Weights of a small CTC audio transcriber: norm batchnorm, normuon at rate 0.0024.
Rows from block 4, named by matrix and row number. Each number is 200 + 30 x the weight over the matrix's rms, rounded and kept within 0 to 999. All counts start at 0.
# weight_ih_l0_reverse: LSTM input weights, backward direction (gates i, f, g, o stacked) (model.rnn.1.rnn.weight_ih_l0_reverse, 512x256), inputs 128-255
weight_ih_l0_reverse.254,159,237,235,225,158,183,216,177,191,198,184,226,156,142,153,209,195,204,210,237,180,225,184,207,204,185,156,202,151,174,200,206,190,231,216,184,235,226,229,229,252,186,209,274,226,166,231,236,192,191,193,204,234,228,233,226,232,211,135,224,225,258,210,184,177,212,193,205,176,161,247,149,121,174,258,221,208,156,191,155,239,234,198,247,181,241,216,211,224,229,226,184,180,233,167,160,201,211,167,156,163,222,225,192,190,189,230,269,188,155,198,226,206,218,218,206,182,223,191,179,178,237,150,169,240,257,195,187
weight_ih_l0_reverse.255,180,241,240,190,199,239,186,158,227,187,211,241,218,204,236,218,160,188,216,198,249,145,158,227,247,140,206,200,217,158,198,190,176,170,219,237,232,209,181,150,150,167,171,212,193,215,205,182,209,194,162,171,174,224,212,238,208,168,187,244,175,193,201,210,242,156,222,262,197,223,185,170,163,192,214,187,248,216,206,165,191,157,173,151,209,193,220,151,189,206,174,167,189,220,129,217,194,211,182,188,154,172,232,188,206,214,247,255,204,183,213,176,259,167,178,205,272,204,198,212,185,193,152,189,223,212,155,182
weight_ih_l0_reverse.256,196,218,208,235,181,197,220,197,168,224,221,189,207,211,208,212,182,227,184,219,208,156,196,185,234,179,178,218,184,191,193,197,201,238,191,193,192,177,204,244,209,240,219,174,219,254,186,175,243,193,215,223,165,168,211,200,229,199,221,238,177,207,171,202,222,239,180,198,183,206,170,172,205,175,214,274,232,223,170,155,144,212,232,183,157,194,156,213,230,237,182,232,183,180,223,179,187,218,178,181,178,184,150,239,168,179,195,203,180,197,231,129,208,172,182,217,213,229,180,254,224,218,152,221,159,174,227,159
weight_ih_l0_reverse.257,234,176,157,240,144,179,226,240,246,176,206,155,202,232,200,197,255,239,221,231,240,250,227,249,203,201,196,201,161,256,229,160,175,178,196,204,234,169,229,184,218,171,189,212,182,225,183,203,194,206,188,229,191,231,234,217,178,183,172,152,179,190,207,228,202,167,182,245,227,224,162,202,165,224,171,236,184,178,240,179,186,227,194,191,197,180,185,242,206,187,220,216,223,212,188,224,236,135,212,146,164,181,249,226,146,211,248,179,207,216,141,139,243,233,192,176,183,235,251,170,174,161,197,240,230,167,217,239
weight_ih_l0_reverse.258,219,200,184,176,189,133,254,223,187,222,138,181,163,207,198,212,201,235,232,225,161,152,223,224,204,248,266,222,213,129,213,206,219,210,231,207,207,205,201,154,190,214,178,244,229,156,206,210,188,179,228,184,259,205,180,187,205,199,237,245,179,248,179,197,180,228,179,190,204,216,204,179,202,223,223,188,210,189,164,220,223,215,171,244,255,224,194,187,170,215,187,217,194,167,225,146,173,187,214,211,198,156,171,223,209,221,219,166,231,202,205,176,192,165,183,183,199,191,162,178,232,178,230,223,227,187,246,165
weight_ih_l0_reverse.259,214,164,162,142,210,245,158,173,210,236,187,179,204,252,188,224,172,185,197,237,179,218,168,229,234,179,196,180,182,207,135,209,228,202,217,205,198,182,178,180,224,180,203,200,147,216,190,241,171,261,213,158,158,242,207,212,174,149,168,149,268,212,238,162,227,226,156,190,214,143,218,222,241,262,247,227,161,146,262,162,228,190,196,153,174,236,158,284,155,182,227,151,196,155,152,213,176,265,213,233,209,182,179,186,244,254,217,232,178,188,181,165,246,186,216,217,222,164,192,202,175,240,179,201,165,171,192,225
weight_ih_l0_reverse.260,227,216,190,229,185,187,216,196,221,189,215,204,125,200,183,215,172,164,178,246,237,262,211,190,175,204,221,225,196,205,192,169,254,235,193,167,185,155,216,203,222,164,199,246,212,158,239,220,216,148,197,208,191,190,171,250,159,172,166,185,222,132,214,260,216,179,244,173,254,244,238,176,203,179,172,168,185,156,191,233,178,185,212,184,201,148,175,193,143,240,178,152,184,186,190,207,242,188,227,240,216,205,234,242,212,206,161,165,190,176,190,191,245,207,184,160,231,201,191,178,253,243,218,210,229,207,206,183
weight_ih_l0_reverse.261,191,246,190,229,175,211,175,212,243,213,179,208,193,190,172,201,183,195,207,221,213,176,184,193,191,221,232,153,213,146,209,172,198,221,241,230,224,205,188,152,247,182,231,128,137,200,237,207,209,160,187,213,212,162,193,201,182,189,161,230,224,192,192,222,160,177,163,197,209,252,219,194,205,250,187,201,206,249,222,215,190,253,259,188,185,146,179,172,199,228,181,180,229,234,198,238,179,212,197,214,226,199,205,166,205,195,211,162,197,169,207,206,167,164,260,156,183,190,223,181,184,215,216,156,167,214,189,180
weight_ih_l0_reverse.262,190,156,256,155,229,165,160,209,150,234,188,198,222,202,227,238,183,176,183,188,249,242,237,206,162,177,260,179,231,189,221,222,191,204,171,221,231,198,239,208,219,165,179,164,151,175,229,209,243,195,230,213,215,243,197,252,169,142,174,231,164,208,248,222,224,147,180,265,221,201,232,189,209,194,180,203,140,232,205,204,202,183,180,183,197,210,201,162,181,167,166,231,150,243,217,201,152,192,187,195,166,183,191,142,228,248,171,255,211,145,214,217,218,184,214,195,189,183,196,185,243,245,219,216,155,237,189,153
weight_ih_l0_reverse.263,174,184,179,185,221,199,204,167,164,200,192,219,204,257,243,181,187,229,206,165,211,171,241,172,172,203,227,226,157,184,160,211,194,214,219,150,205,267,211,182,234,199,187,183,187,159,208,202,180,176,192,192,177,193,153,198,237,145,233,239,154,250,211,159,243,182,235,147,232,176,182,170,187,205,186,183,212,189,223,192,177,176,223,215,165,152,236,228,196,217,198,235,198,187,263,199,209,149,236,221,175,201,212,158,175,243,185,250,187,217,187,187,241,191,173,184,143,224,178,226,200,243,200,205,218,217,153,200
weight_ih_l0_reverse.264,171,210,172,217,201,199,227,234,158,240,222,169,241,208,205,196,163,175,204,196,237,169,189,189,193,208,154,181,212,234,225,261,240,216,182,175,176,233,199,217,255,172,219,222,165,209,177,149,221,195,206,216,202,225,227,238,134,188,241,235,223,182,206,184,171,197,173,197,237,179,201,162,153,236,238,158,194,252,206,210,182,206,183,206,238,255,211,168,194,181,254,252,220,136,192,256,199,228,191,174,221,157,186,171,179,255,223,226,196,210,186,123,161,210,181,224,186,193,160,162,204,203,236,220,202,157,174,217
weight_ih_l0_reverse.265,213,192,219,214,218,170,187,229,185,179,241,240,182,206,167,182,233,207,191,240,203,191,206,168,184,194,207,197,190,190,220,220,191,222,195,221,240,190,184,184,184,224,163,187,216,181,268,213,192,174,206,196,176,203,188,173,235,149,217,180,208,227,189,240,216,143,172,222,233,257,191,148,177,162,185,237,216,218,148,213,169,189,203,151,156,236,219,149,235,242,230,212,183,179,250,169,175,177,225,158,175,235,177,248,258,178,215,229,195,240,207,213,200,222,241,204,200,170,197,248,212,203,170,202,193,209,200,217
weight_ih_l0_reverse.266,169,208,226,158,189,219,205,169,200,150,177,253,174,178,181,204,178,176,143,219,177,247,217,189,244,210,215,207,192,236,212,209,179,249,233,198,185,222,236,168,211,186,229,220,193,133,190,207,235,159,203,170,229,168,195,204,165,204,174,187,213,167,196,257,191,212,137,177,177,194,195,166,218,201,196,164,175,231,178,201,208,233,201,241,201,173,217,166,214,200,183,167,165,220,210,196,187,223,224,229,220,184,228,248,144,167,207,232,239,191,199,210,198,224,205,200,232,222,226,160,205,226,228,191,219,214,245,201
weight_ih_l0_reverse.267,214,203,194,246,204,206,237,234,177,178,176,155,217,186,188,236,185,195,225,192,152,231,234,183,178,157,186,148,178,212,203,175,160,161,185,217,199,192,149,226,234,200,229,200,198,210,173,190,156,211,158,225,215,179,221,232,180,182,221,205,215,208,210,201,175,197,218,206,218,236,140,214,188,188,217,248,196,221,227,126,140,210,159,202,232,137,168,166,180,234,193,216,226,233,172,158,213,204,151,201,202,234,174,184,181,159,202,177,218,190,166,167,244,185,242,207,215,251,182,229,205,187,180,217,181,211,239,181
weight_ih_l0_reverse.268,196,221,183,232,165,181,174,190,205,165,187,228,164,197,179,237,213,175,188,237,229,205,160,173,183,193,199,181,199,215,211,170,202,158,221,194,177,188,139,186,236,193,198,197,166,183,220,235,229,146,221,250,180,200,183,164,231,183,211,222,210,216,223,199,175,254,207,253,159,227,207,205,193,152,246,205,228,175,198,219,231,203,220,178,210,275,236,202,154,152,180,175,283,193,212,233,201,216,186,136,206,241,218,242,200,207,230,223,213,177,189,186,231,170,149,242,232,217,201,174,201,186,206,161,160,177,219,247
weight_ih_l0_reverse.269,193,195,191,236,173,139,206,238,204,198,210,216,171,209,167,159,226,213,159,236,175,228,217,156,203,190,199,201,211,231,230,187,217,149,189,214,200,163,216,213,233,225,219,166,179,256,231,184,241,247,170,246,212,191,179,186,231,229,208,174,223,208,159,192,183,155,239,183,212,162,201,178,232,182,197,163,210,161,208,145,178,183,183,202,194,227,178,204,192,217,219,165,234,170,225,234,155,221,180,221,214,263,173,199,183,199,159,190,190,197,253,156,245,222,156,168,231,206,156,202,157,183,196,178,256,186,184,168
weight_ih_l0_reverse.270,209,212,180,236,179,229,184,196,243,197,180,161,188,191,164,172,188,197,230,184,199,231,190,189,199,173,172,246,198,191,183,210,166,146,166,167,179,150,195,193,260,220,238,225,209,228,176,236,239,221,276,204,182,225,224,201,242,159,224,182,180,185,159,212,186,213,229,168,218,235,179,209,151,256,172,145,169,213,191,193,189,184,219,199,174,136,179,205,176,159,190,213,240,166,138,219,183,195,245,190,170,191,193,165,147,161,226,148,149,248,179,205,197,235,209,194,197,241,160,222,247,167,178,152,211,212,186,176
weight_ih_l0_reverse.271,185,207,155,181,237,232,201,184,224,150,181,154,226,193,177,145,234,214,231,239,223,187,194,233,235,156,201,224,231,207,192,200,182,171,205,251,215,170,223,230,213,167,193,159,167,126,163,149,238,182,184,210,173,224,189,194,226,180,174,207,168,243,197,206,192,181,220,242,241,171,175,237,208,233,187,220,238,173,227,163,235,177,158,173,157,154,202,175,204,208,220,218,192,237,203,167,236,210,194,242,174,186,190,155,231,231,165,160,167,248,164,165,200,210,207,225,217,225,187,167,181,203,157,202,233,198,200,164
weight_ih_l0_reverse.272,193,191,162,229,189,184,189,214,166,208,207,233,211,188,235,154,219,218,247,255,224,212,185,204,251,189,209,146,222,242,181,171,187,192,265,219,181,229,166,202,260,210,191,147,203,199,206,234,188,180,237,260,156,181,210,146,229,196,146,189,159,159,181,217,211,218,183,204,241,212,207,195,174,245,215,239,219,210,252,198,217,183,230,182,217,196,226,223,189,167,183,160,199,200,258,194,216,182,206,161,245,167,210,205,164,145,203,170,142,205,165,147,191,180,213,259,175,216,227,187,179,161,215,177,227,169,201,266
weight_ih_l0_reverse.273,205,229,232,223,184,207,228,232,221,193,148,205,171,210,176,165,184,162,177,161,235,186,215,259,170,174,217,201,205,212,188,173,223,221,192,245,213,188,206,214,154,200,193,175,194,188,195,252,180,225,251,205,172,230,162,232,247,204,197,186,216,185,191,210,182,211,204,196,165,210,210,175,201,244,180,219,203,255,222,150,203,175,202,202,187,184,163,183,221,160,200,191,237,176,209,198,225,164,204,158,256,194,232,174,146,212,199,219,176,164,175,206,213,247,211,183,178,194,209,158,245,179,232,197,172,223,212,216
weight_ih_l0_reverse.274,270,162,169,227,189,156,207,198,221,209,188,184,245,175,175,173,250,245,200,232,174,243,159,209,183,216,160,248,204,235,250,215,180,145,206,211,213,160,195,204,219,146,164,206,184,253,202,176,225,208,163,234,212,216,178,246,164,161,230,171,182,221,212,242,202,203,180,212,248,217,226,191,204,227,164,203,251,209,223,223,168,166,182,153,222,187,168,206,259,218,226,231,156,176,191,176,175,238,205,130,247,125,190,163,229,211,187,203,225,172,174,240,165,170,206,202,179,267,187,184,224,125,229,191,170,240,208,213
weight_ih_l0_reverse.275,211,173,262,177,266,207,202,191,193,218,212,238,192,199,208,190,217,247,206,226,176,233,182,206,191,187,189,241,157,178,187,173,191,193,250,147,239,190,177,168,239,175,194,257,164,204,179,230,210,156,207,229,227,210,169,217,167,188,235,248,237,186,241,151,161,207,173,206,190,195,189,230,175,180,192,170,206,176,240,239,233,204,224,156,160,166,171,173,221,157,181,258,252,209,167,144,206,240,139,210,215,160,174,218,190,205,206,198,218,190,233,201,166,260,162,156,263,243,232,214,228,220,198,187,221,166,141,236
weight_ih_l0_reverse.276,267,163,151,243,214,207,229,178,230,225,170,185,217,213,174,195,210,161,172,230,238,229,204,197,215,161,191,238,165,187,177,202,229,195,207,233,184,193,160,191,190,219,227,202,170,199,157,198,148,198,178,240,187,213,205,189,175,156,223,216,242,158,223,181,214,202,198,209,194,204,221,171,164,214,206,197,236,157,221,237,193,197,216,155,226,184,226,209,203,223,184,228,214,190,253,237,182,190,226,221,211,177,272,241,193,200,227,253,214,197,211,204,269,202,198,216,222,166,233,159,177,170,183,177,178,188,228,212
weight_ih_l0_reverse.277,177,181,236,218,220,187,193,223,168,187,245,199,156,192,209,266,186,201,218,226,217,196,192,199,209,213,175,138,185,181,211,218,173,182,163,239,167,152,193,192,231,204,145,242,142,196,151,161,170,219,195,167,201,209,215,188,165,127,172,140,191,151,195,221,143,174,167,217,212,186,220,171,179,180,189,221,170,157,247,125,149,239,237,235,208,227,208,220,176,217,236,199,191,205,193,170,260,227,215,157,209,173,249,197,233,193,210,214,135,234,192,256,162,206,168,198,208,167,225,210,199,238,238,226,224,204,178,157
weight_ih_l0_reverse.278,227,156,209,253,202,235,214,198,205,174,177,174,175,199,231,193,187,213,209,198,245,186,230,210,206,223,170,216,191,221,168,288,163,223,188,215,140,182,231,238,216,202,207,199,214,242,171,195,201,236,191,231,217,152,254,195,194,199,185,217,207,241,181,175,189,160,201,185,177,180,206,193,234,191,162,181,191,162,166,181,174,244,233,201,179,192,192,191,238,210,189,201,170,206,251,228,179,244,219,232,211,176,155,199,202,181,238,186,198,179,195,174,178,208,191,156,161,185,220,207,244,196,195,214,209,180,182,230
weight_ih_l0_reverse.279,231,194,153,170,216,165,195,249,224,190,188,171,172,181,190,200,179,227,172,254,225,218,199,172,249,199,245,215,197,200,211,223,201,260,179,192,227,181,169,174,142,190,215,143,213,203,220,224,158,230,169,194,239,264,164,173,177,189,240,182,225,179,157,209,204,154,187,205,161,167,128,235,211,239,213,195,170,214,188,190,148,156,178,169,266,205,230,164,203,175,186,217,198,221,189,217,165,151,223,233,175,239,198,168,199,242,219,221,213,183,245,197,196,203,187,166,222,177,254,221,207,145,196,215,197,198,185,185
weight_ih_l0_reverse.280,214,190,218,203,160,169,161,215,234,237,193,226,196,203,189,197,236,209,184,224,185,212,275,227,183,196,175,167,156,220,228,191,210,233,226,235,206,183,261,247,186,169,188,145,217,232,170,184,200,158,181,195,144,198,177,223,210,161,224,167,268,191,225,180,170,206,154,189,213,192,180,228,189,202,165,187,228,184,223,247,230,178,216,245,201,227,191,249,141,157,208,201,224,203,252,192,203,205,156,191,178,235,242,173,203,188,171,220,196,185,191,201,211,166,171,204,258,169,206,204,214,239,181,221,152,224,242,189
weight_ih_l0_reverse.281,260,187,197,155,193,190,216,226,241,237,173,183,211,172,223,247,244,158,218,220,202,173,201,189,172,206,239,227,165,216,155,218,182,238,242,232,232,195,223,213,207,166,137,186,156,147,169,190,186,197,178,188,200,184,198,185,220,166,216,160,187,199,199,202,209,193,193,169,206,148,243,206,232,217,208,143,185,171,220,156,216,168,238,200,215,156,150,219,235,169,246,218,221,189,169,175,199,236,237,189,200,249,224,253,208,170,216,255,225,165,196,192,152,212,198,189,190,167,193,173,224,152,208,217,162,172,238,250
weight_ih_l0_reverse.282,188,236,214,145,209,215,151,196,208,185,252,236,164,189,224,187,157,176,202,210,206,172,166,256,242,167,177,192,176,217,211,181,203,164,213,206,247,230,133,181,198,189,186,177,235,197,199,164,214,199,233,186,184,178,190,236,215,236,155,192,219,196,142,186,128,230,201,166,178,168,210,214,180,179,177,218,181,192,161,229,208,194,247,226,218,165,236,204,154,194,215,155,210,148,229,187,182,171,184,237,218,182,150,208,236,242,169,170,207,244,232,152,197,209,236,249,187,219,210,184,155,237,227,187,224,134,246,175
weight_ih_l0_reverse.283,235,266,219,169,219,201,156,193,210,205,209,170,204,218,202,189,198,245,191,214,227,238,173,214,214,248,200,195,188,245,167,218,150,221,186,190,208,213,209,174,235,163,217,181,200,209,193,218,268,202,240,147,245,216,177,248,185,147,185,175,214,160,202,235,179,240,180,158,139,247,164,181,228,188,245,252,204,204,210,209,231,176,193,214,226,201,244,258,230,226,225,226,161,221,196,197,185,263,237,162,239,214,151,184,148,210,169,181,181,237,170,219,194,249,163,158,206,164,163,175,216,168,217,266,237,213,221,167
weight_ih_l0_reverse.284,198,225,232,175,193,202,242,222,155,179,249,164,216,180,221,212,210,170,165,217,147,205,260,203,188,221,174,169,235,222,165,227,196,199,227,234,235,226,248,192,227,229,182,230,186,163,237,203,184,181,178,185,150,179,203,233,200,195,168,189,153,215,194,180,204,194,210,240,251,191,222,176,226,178,162,232,169,210,158,236,251,206,180,219,200,196,249,175,238,214,223,147,157,161,193,181,197,189,216,135,223,192,216,165,187,192,163,217,140,211,260,191,189,204,183,190,185,156,169,133,137,199,169,190,173,204,177,255
weight_ih_l0_reverse.285,221,156,204,222,196,255,183,182,211,172,199,190,206,238,191,183,235,205,227,190,182,216,246,197,184,241,171,215,192,207,140,259,226,203,217,214,215,228,164,188,215,190,264,162,192,163,199,230,174,165,225,229,169,207,172,236,207,217,171,202,205,167,168,205,187,172,198,179,247,235,216,155,165,198,188,228,233,165,207,218,170,162,191,222,187,197,146,198,253,257,198,170,151,200,166,175,195,205,187,181,237,230,244,201,237,228,220,227,164,227,233,230,200,176,227,211,188,231,202,171,176,200,255,218,219,154,207,216
weight_ih_l0_reverse.286,163,222,159,161,198,213,246,205,160,206,191,228,190,173,258,196,237,255,196,150,190,173,223,258,149,179,243,181,190,240,155,237,170,221,193,232,206,157,205,213,168,204,269,172,192,232,184,215,174,154,171,176,171,229,217,192,210,225,242,169,180,207,171,223,216,216,171,206,199,173,170,206,237,145,207,229,253,230,186,235,168,217,209,230,258,254,168,184,229,212,187,192,209,171,198,220,193,226,164,190,221,203,190,189,197,217,156,223,177,220,158,179,222,228,234,170,186,226,203,171,160,202,201,192,169,197,140,140
weight_ih_l0_reverse.287,222,206,144,174,148,230,239,234,209,180,189,165,244,188,220,170,208,234,164,208,268,236,196,159,220,169,230,199,173,227,239,191,205,223,194,193,156,203,223,202,185,175,181,164,210,190,184,162,205,200,223,174,195,218,209,266,214,229,200,169,138,233,208,209,194,212,218,204,187,226,175,231,154,205,170,180,176,163,187,219,154,138,214,235,173,210,180,190,189,209,264,194,190,219,235,217,181,195,147,218,208,238,254,181,178,197,157,178,187,217,245,229,246,243,181,171,233,211,213,220,164,184,175,251,204,237,226,215
weight_ih_l0_reverse.288,173,167,208,182,216,234,230,195,217,220,219,186,194,170,157,162,193,222,177,222,159,214,168,202,149,223,171,188,177,199,232,231,162,211,173,231,173,207,221,266,211,188,221,158,233,272,210,194,194,173,248,254,230,157,227,183,207,196,245,172,224,186,227,183,214,151,214,211,151,232,229,167,251,195,209,191,209,139,196,171,202,235,214,252,207,232,236,180,188,169,199,198,234,183,201,263,210,177,203,226,202,197,186,178,153,208,166,228,179,165,190,140,140,238,224,222,148,256,192,158,203,172,169,216,228,195,240,161
weight_ih_l0_reverse.289,178,210,220,242,177,220,217,231,190,196,197,203,206,189,221,207,192,212,245,168,218,178,230,169,206,240,218,189,168,207,186,191,251,142,200,204,220,175,257,188,192,147,202,211,206,143,209,207,253,203,187,214,216,219,215,242,221,209,242,141,182,259,206,255,228,183,229,238,179,160,177,231,203,151,162,202,225,201,185,223,230,206,195,250,196,161,150,183,183,198,241,208,213,177,153,181,194,180,144,211,225,269,213,244,172,246,173,150,186,204,127,158,231,244,155,184,225,235,218,210,206,177,213,203,232,212,188,207
weight_ih_l0_reverse.290,237,225,178,200,174,191,208,200,223,215,200,180,185,206,222,244,230,168,238,207,182,218,214,178,242,171,205,235,169,211,205,191,206,207,212,220,232,202,238,156,221,186,237,191,168,226,188,244,233,237,186,246,170,188,166,134,210,174,209,164,219,205,178,180,179,194,225,223,234,235,227,179,218,123,171,192,224,232,180,210,151,203,250,214,193,199,172,212,151,193,189,236,143,195,240,145,204,178,155,233,145,147,191,230,217,168,174,232,201,138,199,179,235,147,185,253,198,205,218,191,230,167,210,181,241,197,164,171
weight_ih_l0_reverse.291,194,192,218,212,187,199,197,180,138,222,210,216,170,190,243,172,234,167,195,211,202,221,194,202,210,184,189,236,200,247,199,236,232,213,197,193,187,184,183,202,255,176,181,228,249,189,178,177,162,196,189,190,238,198,218,232,278,191,236,233,204,159,178,195,218,187,235,221,170,197,177,222,206,190,220,181,202,198,212,171,162,187,199,214,191,179,176,172,160,225,198,176,162,208,210,234,241,185,176,210,180,176,171,179,172,220,156,197,189,228,168,177,152,225,198,214,146,172,242,172,238,220,198,186,189,197,231,235
weight_ih_l0_reverse.292,221,200,198,211,203,145,178,209,219,192,223,154,245,163,206,208,220,190,239,193,193,194,171,191,174,235,200,196,226,237,230,209,229,240,223,224,167,237,211,226,219,238,165,163,203,186,268,218,181,234,211,232,193,248,201,218,191,177,195,185,165,188,218,181,185,197,231,141,207,185,195,235,242,210,178,183,183,218,205,247,222,224,163,183,216,221,141,181,215,224,228,172,213,205,223,198,198,182,186,220,183,208,155,219,131,161,185,266,166,243,183,248,178,243,193,231,167,136,194,215,190,141,219,159,241,176,199,233
weight_ih_l0_reverse.293,225,179,203,228,231,201,175,191,156,190,208,182,217,170,229,198,167,214,206,125,184,174,197,190,201,169,181,204,228,218,200,231,226,236,222,212,190,188,162,221,202,243,163,195,201,182,187,194,176,218,248,218,184,195,168,226,226,164,215,238,178,179,169,254,199,248,169,250,181,197,233,157,155,202,206,244,165,171,192,216,187,213,145,156,243,192,195,175,171,196,146,171,209,158,191,213,234,184,169,190,254,228,252,254,170,203,186,232,228,300,221,152,208,165,213,238,197,206,219,174,178,237,199,180,169,177,181,225
weight_ih_l0_reverse.294,225,208,190,203,165,173,223,234,219,185,239,228,212,219,239,195,202,173,190,199,210,183,208,198,184,249,203,200,229,181,224,200,201,202,226,167,159,237,148,178,144,206,183,168,224,235,186,213,206,191,191,198,246,171,216,210,175,241,245,233,216,162,162,201,224,174,244,246,204,166,180,252,265,203,218,233,182,207,253,200,215,222,169,164,226,166,169,214,208,163,174,190,238,220,178,236,218,189,160,231,196,172,197,160,223,202,215,156,270,205,166,161,194,183,167,190,218,189,188,217,243,205,197,187,191,254,224,196
weight_ih_l0_reverse.295,248,234,224,146,233,205,240,190,170,159,172,199,185,175,181,218,203,190,246,187,204,173,208,225,204,232,135,215,260,229,200,212,181,162,223,171,199,192,201,163,225,188,222,244,180,179,237,242,166,190,211,244,154,169,209,174,157,201,140,213,260,212,249,203,166,219,145,221,175,171,176,224,202,181,223,200,244,234,224,193,186,233,177,242,183,214,238,208,197,239,248,184,231,244,139,197,196,222,224,220,225,237,175,207,175,195,167,159,215,196,169,192,163,185,210,143,223,187,224,163,186,151,208,216,187,200,186,220
weight_ih_l0_reverse.296,211,192,199,203,222,177,247,238,181,142,199,191,187,183,155,200,204,224,216,178,203,185,150,241,198,186,181,183,179,264,169,201,235,245,214,182,212,243,193,227,147,227,227,181,234,204,261,162,155,229,216,188,176,208,229,195,228,205,183,196,144,152,264,150,247,181,153,198,228,216,224,179,231,182,196,246,235,184,246,136,175,189,164,212,253,236,125,171,159,221,178,179,181,166,196,190,254,199,239,255,215,166,234,176,262,224,232,208,217,217,245,186,172,206,170,215,175,218,231,176,148,138,212,209,173,227,193,194
weight_ih_l0_reverse.297,243,247,189,195,210,196,189,172,172,199,198,174,188,151,201,215,195,227,187,226,185,222,195,166,180,190,205,192,188,193,184,182,230,164,244,220,195,229,219,168,247,140,205,160,192,196,215,217,178,233,206,141,233,179,239,170,203,204,178,214,226,164,221,209,224,183,247,171,182,181,193,186,225,176,246,179,213,247,228,155,224,230,159,171,185,184,139,174,208,236,176,154,214,230,165,237,233,168,195,192,157,201,204,201,229,212,215,207,253,204,199,215,248,224,204,135,180,246,196,215,211,175,192,181,235,162,229,158
weight_ih_l0_reverse.298,209,219,238,234,160,188,201,160,206,227,237,220,192,188,178,193,171,204,181,226,216,200,218,242,206,219,242,239,200,246,200,182,158,259,215,194,210,163,193,235,230,188,145,226,224,196,189,253,148,179,221,208,170,203,182,191,184,190,174,228,217,185,231,165,201,186,204,229,258,236,210,222,205,200,187,200,232,197,212,228,229,221,178,166,138,164,186,238,137,223,191,170,241,251,214,190,242,191,227,156,172,193,163,167,200,211,224,174,192,180,192,184,245,217,186,229,135,277,230,193,207,201,241,187,191,206,161,174
weight_ih_l0_reverse.299,211,185,200,200,194,221,178,177,221,207,155,200,225,172,233,200,227,163,158,155,187,208,205,196,190,206,254,235,207,220,216,227,182,174,231,209,166,167,195,206,199,141,220,221,218,236,231,189,225,184,163,161,241,234,235,154,168,249,221,226,164,195,217,180,203,167,204,209,201,194,207,197,186,181,178,216,219,215,202,245,187,171,171,173,191,172,217,145,148,185,197,211,205,217,176,249,260,143,241,190,255,217,195,249,185,229,164,172,189,212,168,247,174,208,231,234,241,154,219,217,193,162,242,150,156,163,179,171
weight_ih_l0_reverse.300,155,208,233,182,169,174,168,207,174,227,165,234,224,207,229,233,186,183,180,197,199,217,212,215,238,214,134,177,127,213,245,209,188,223,226,239,217,245,160,235,207,228,205,188,147,213,206,166,181,217,181,247,218,242,166,199,242,174,177,222,217,171,195,204,232,275,179,206,158,205,168,209,231,197,155,216,178,220,217,239,206,202,205,239,238,204,198,223,139,251,171,218,220,211,155,176,218,200,251,238,201,193,201,180,215,200,194,168,223,164,158,215,233,214,178,173,171,163,264,237,187,165,193,236,204,168,250,222
weight_ih_l0_reverse.301,220,225,213,252,213,216,215,215,199,180,165,187,217,226,181,254,183,222,199,219,194,194,260,219,256,191,221,207,226,205,221,199,172,164,220,186,194,178,239,137,248,208,144,216,239,146,249,191,205,242,259,200,193,177,219,197,215,189,248,206,220,209,170,217,199,220,175,227,174,247,240,193,248,200,227,188,199,179,246,173,200,233,189,210,233,229,197,218,215,181,140,162,193,219,191,174,161,238,184,218,234,172,220,218,191,149,197,154,246,137,186,220,206,215,174,224,190,177,217,174,184,133,203,146,185,182,162,203
weight_ih_l0_reverse.302,178,222,182,199,180,189,233,210,151,241,230,176,183,217,236,209,185,176,210,247,208,203,216,197,171,231,202,267,198,238,207,280,189,125,222,221,202,168,193,248,237,177,225,200,178,188,178,188,198,245,181,192,191,187,186,206,184,260,228,201,155,221,213,158,210,183,162,238,182,233,169,173,248,175,188,276,187,214,217,174,197,212,197,159,223,223,225,163,214,202,214,197,193,264,220,221,164,163,216,191,228,230,225,204,187,210,238,190,152,218,238,200,180,184,198,172,176,226,197,189,183,198,213,232,230,187,192,226
weight_ih_l0_reverse.303,220,192,160,208,225,220,212,244,214,226,198,208,192,227,175,196,223,169,246,231,215,190,189,198,198,212,168,226,241,167,201,208,190,234,197,200,186,247,199,197,207,206,228,246,230,218,236,232,235,238,203,214,195,178,210,229,210,183,185,224,237,203,210,229,194,198,207,187,217,208,179,203,177,230,203,198,237,185,186,138,188,220,229,219,237,188,183,179,231,201,154,220,181,222,165,169,199,220,185,209,196,195,181,232,190,242,229,227,213,186,194,179,169,219,191,251,237,200,241,230,192,207,213,150,204,228,221,189
weight_ih_l0_reverse.304,190,239,237,171,214,194,234,243,201,247,178,253,178,227,235,176,186,229,189,247,236,187,216,203,176,201,198,160,185,148,231,214,169,205,201,260,233,190,205,236,174,236,183,182,188,169,184,138,172,201,188,191,221,192,207,205,198,168,189,187,180,180,154,161,198,209,180,217,181,234,175,174,196,177,158,254,185,166,209,217,148,214,238,217,236,156,180,216,152,213,171,182,173,184,221,219,236,205,192,218,223,191,187,204,213,242,217,167,161,188,155,253,227,173,257,199,169,159,168,172,258,225,234,242,197,181,178,209
weight_ih_l0_reverse.305,225,208,163,202,218,194,183,231,237,216,189,254,215,229,194,160,167,240,156,197,147,226,227,205,213,178,235,162,197,132,257,138,208,212,164,210,221,218,203,216,192,175,219,167,181,174,158,186,204,203,261,191,215,214,248,155,200,156,194,180,171,168,187,194,164,196,228,175,202,242,197,204,189,227,244,198,177,203,199,142,203,229,178,198,225,209,217,197,176,205,197,236,210,208,159,193,199,257,178,166,245,238,206,194,226,224,175,221,162,197,159,178,240,175,224,173,185,189,242,203,192,191,174,227,157,236,222,236
weight_ih_l0_reverse.306,211,180,239,180,124,197,181,194,225,196,207,201,190,219,234,171,159,189,203,222,188,181,218,175,162,242,158,141,188,209,217,165,162,187,185,180,175,192,239,207,197,185,244,198,193,200,192,221,165,255,144,171,156,199,146,185,201,204,185,185,156,181,215,167,229,217,228,165,194,192,192,218,205,170,226,163,179,207,207,193,211,191,208,186,147,155,148,205,178,223,214,184,173,253,174,235,215,221,211,173,208,229,183,177,187,217,236,175,199,181,196,239,176,221,200,186,157,162,199,196,226,237,227,206,164,182,183,200
weight_ih_l0_reverse.307,193,166,194,209,164,166,213,203,254,192,171,225,200,183,225,194,226,214,209,230,144,248,186,219,204,238,174,225,220,226,207,252,132,187,202,231,152,163,226,164,268,176,246,216,158,235,188,254,210,161,199,174,171,214,200,217,196,216,166,154,213,195,159,211,179,196,235,169,164,207,220,164,170,225,246,201,231,179,206,215,186,162,173,169,197,233,212,236,229,181,197,170,226,197,207,172,190,233,162,197,186,178,246,204,178,226,261,231,175,163,190,176,213,195,167,193,210,267,179,144,236,168,238,195,163,180,181,214
weight_ih_l0_reverse.308,160,245,203,237,183,224,162,230,177,217,195,186,168,173,217,198,216,195,183,170,217,219,212,216,242,189,220,190,161,222,202,200,222,225,172,223,211,219,174,214,209,230,164,196,266,157,182,173,160,166,235,206,156,214,165,171,209,215,168,249,224,217,245,148,225,214,204,210,180,154,219,225,225,145,132,135,223,225,242,154,243,202,184,181,172,230,183,198,211,224,233,203,187,175,176,200,180,167,139,211,198,230,190,183,214,170,168,204,197,216,245,220,160,216,169,216,239,138,199,180,178,245,219,218,170,267,205,212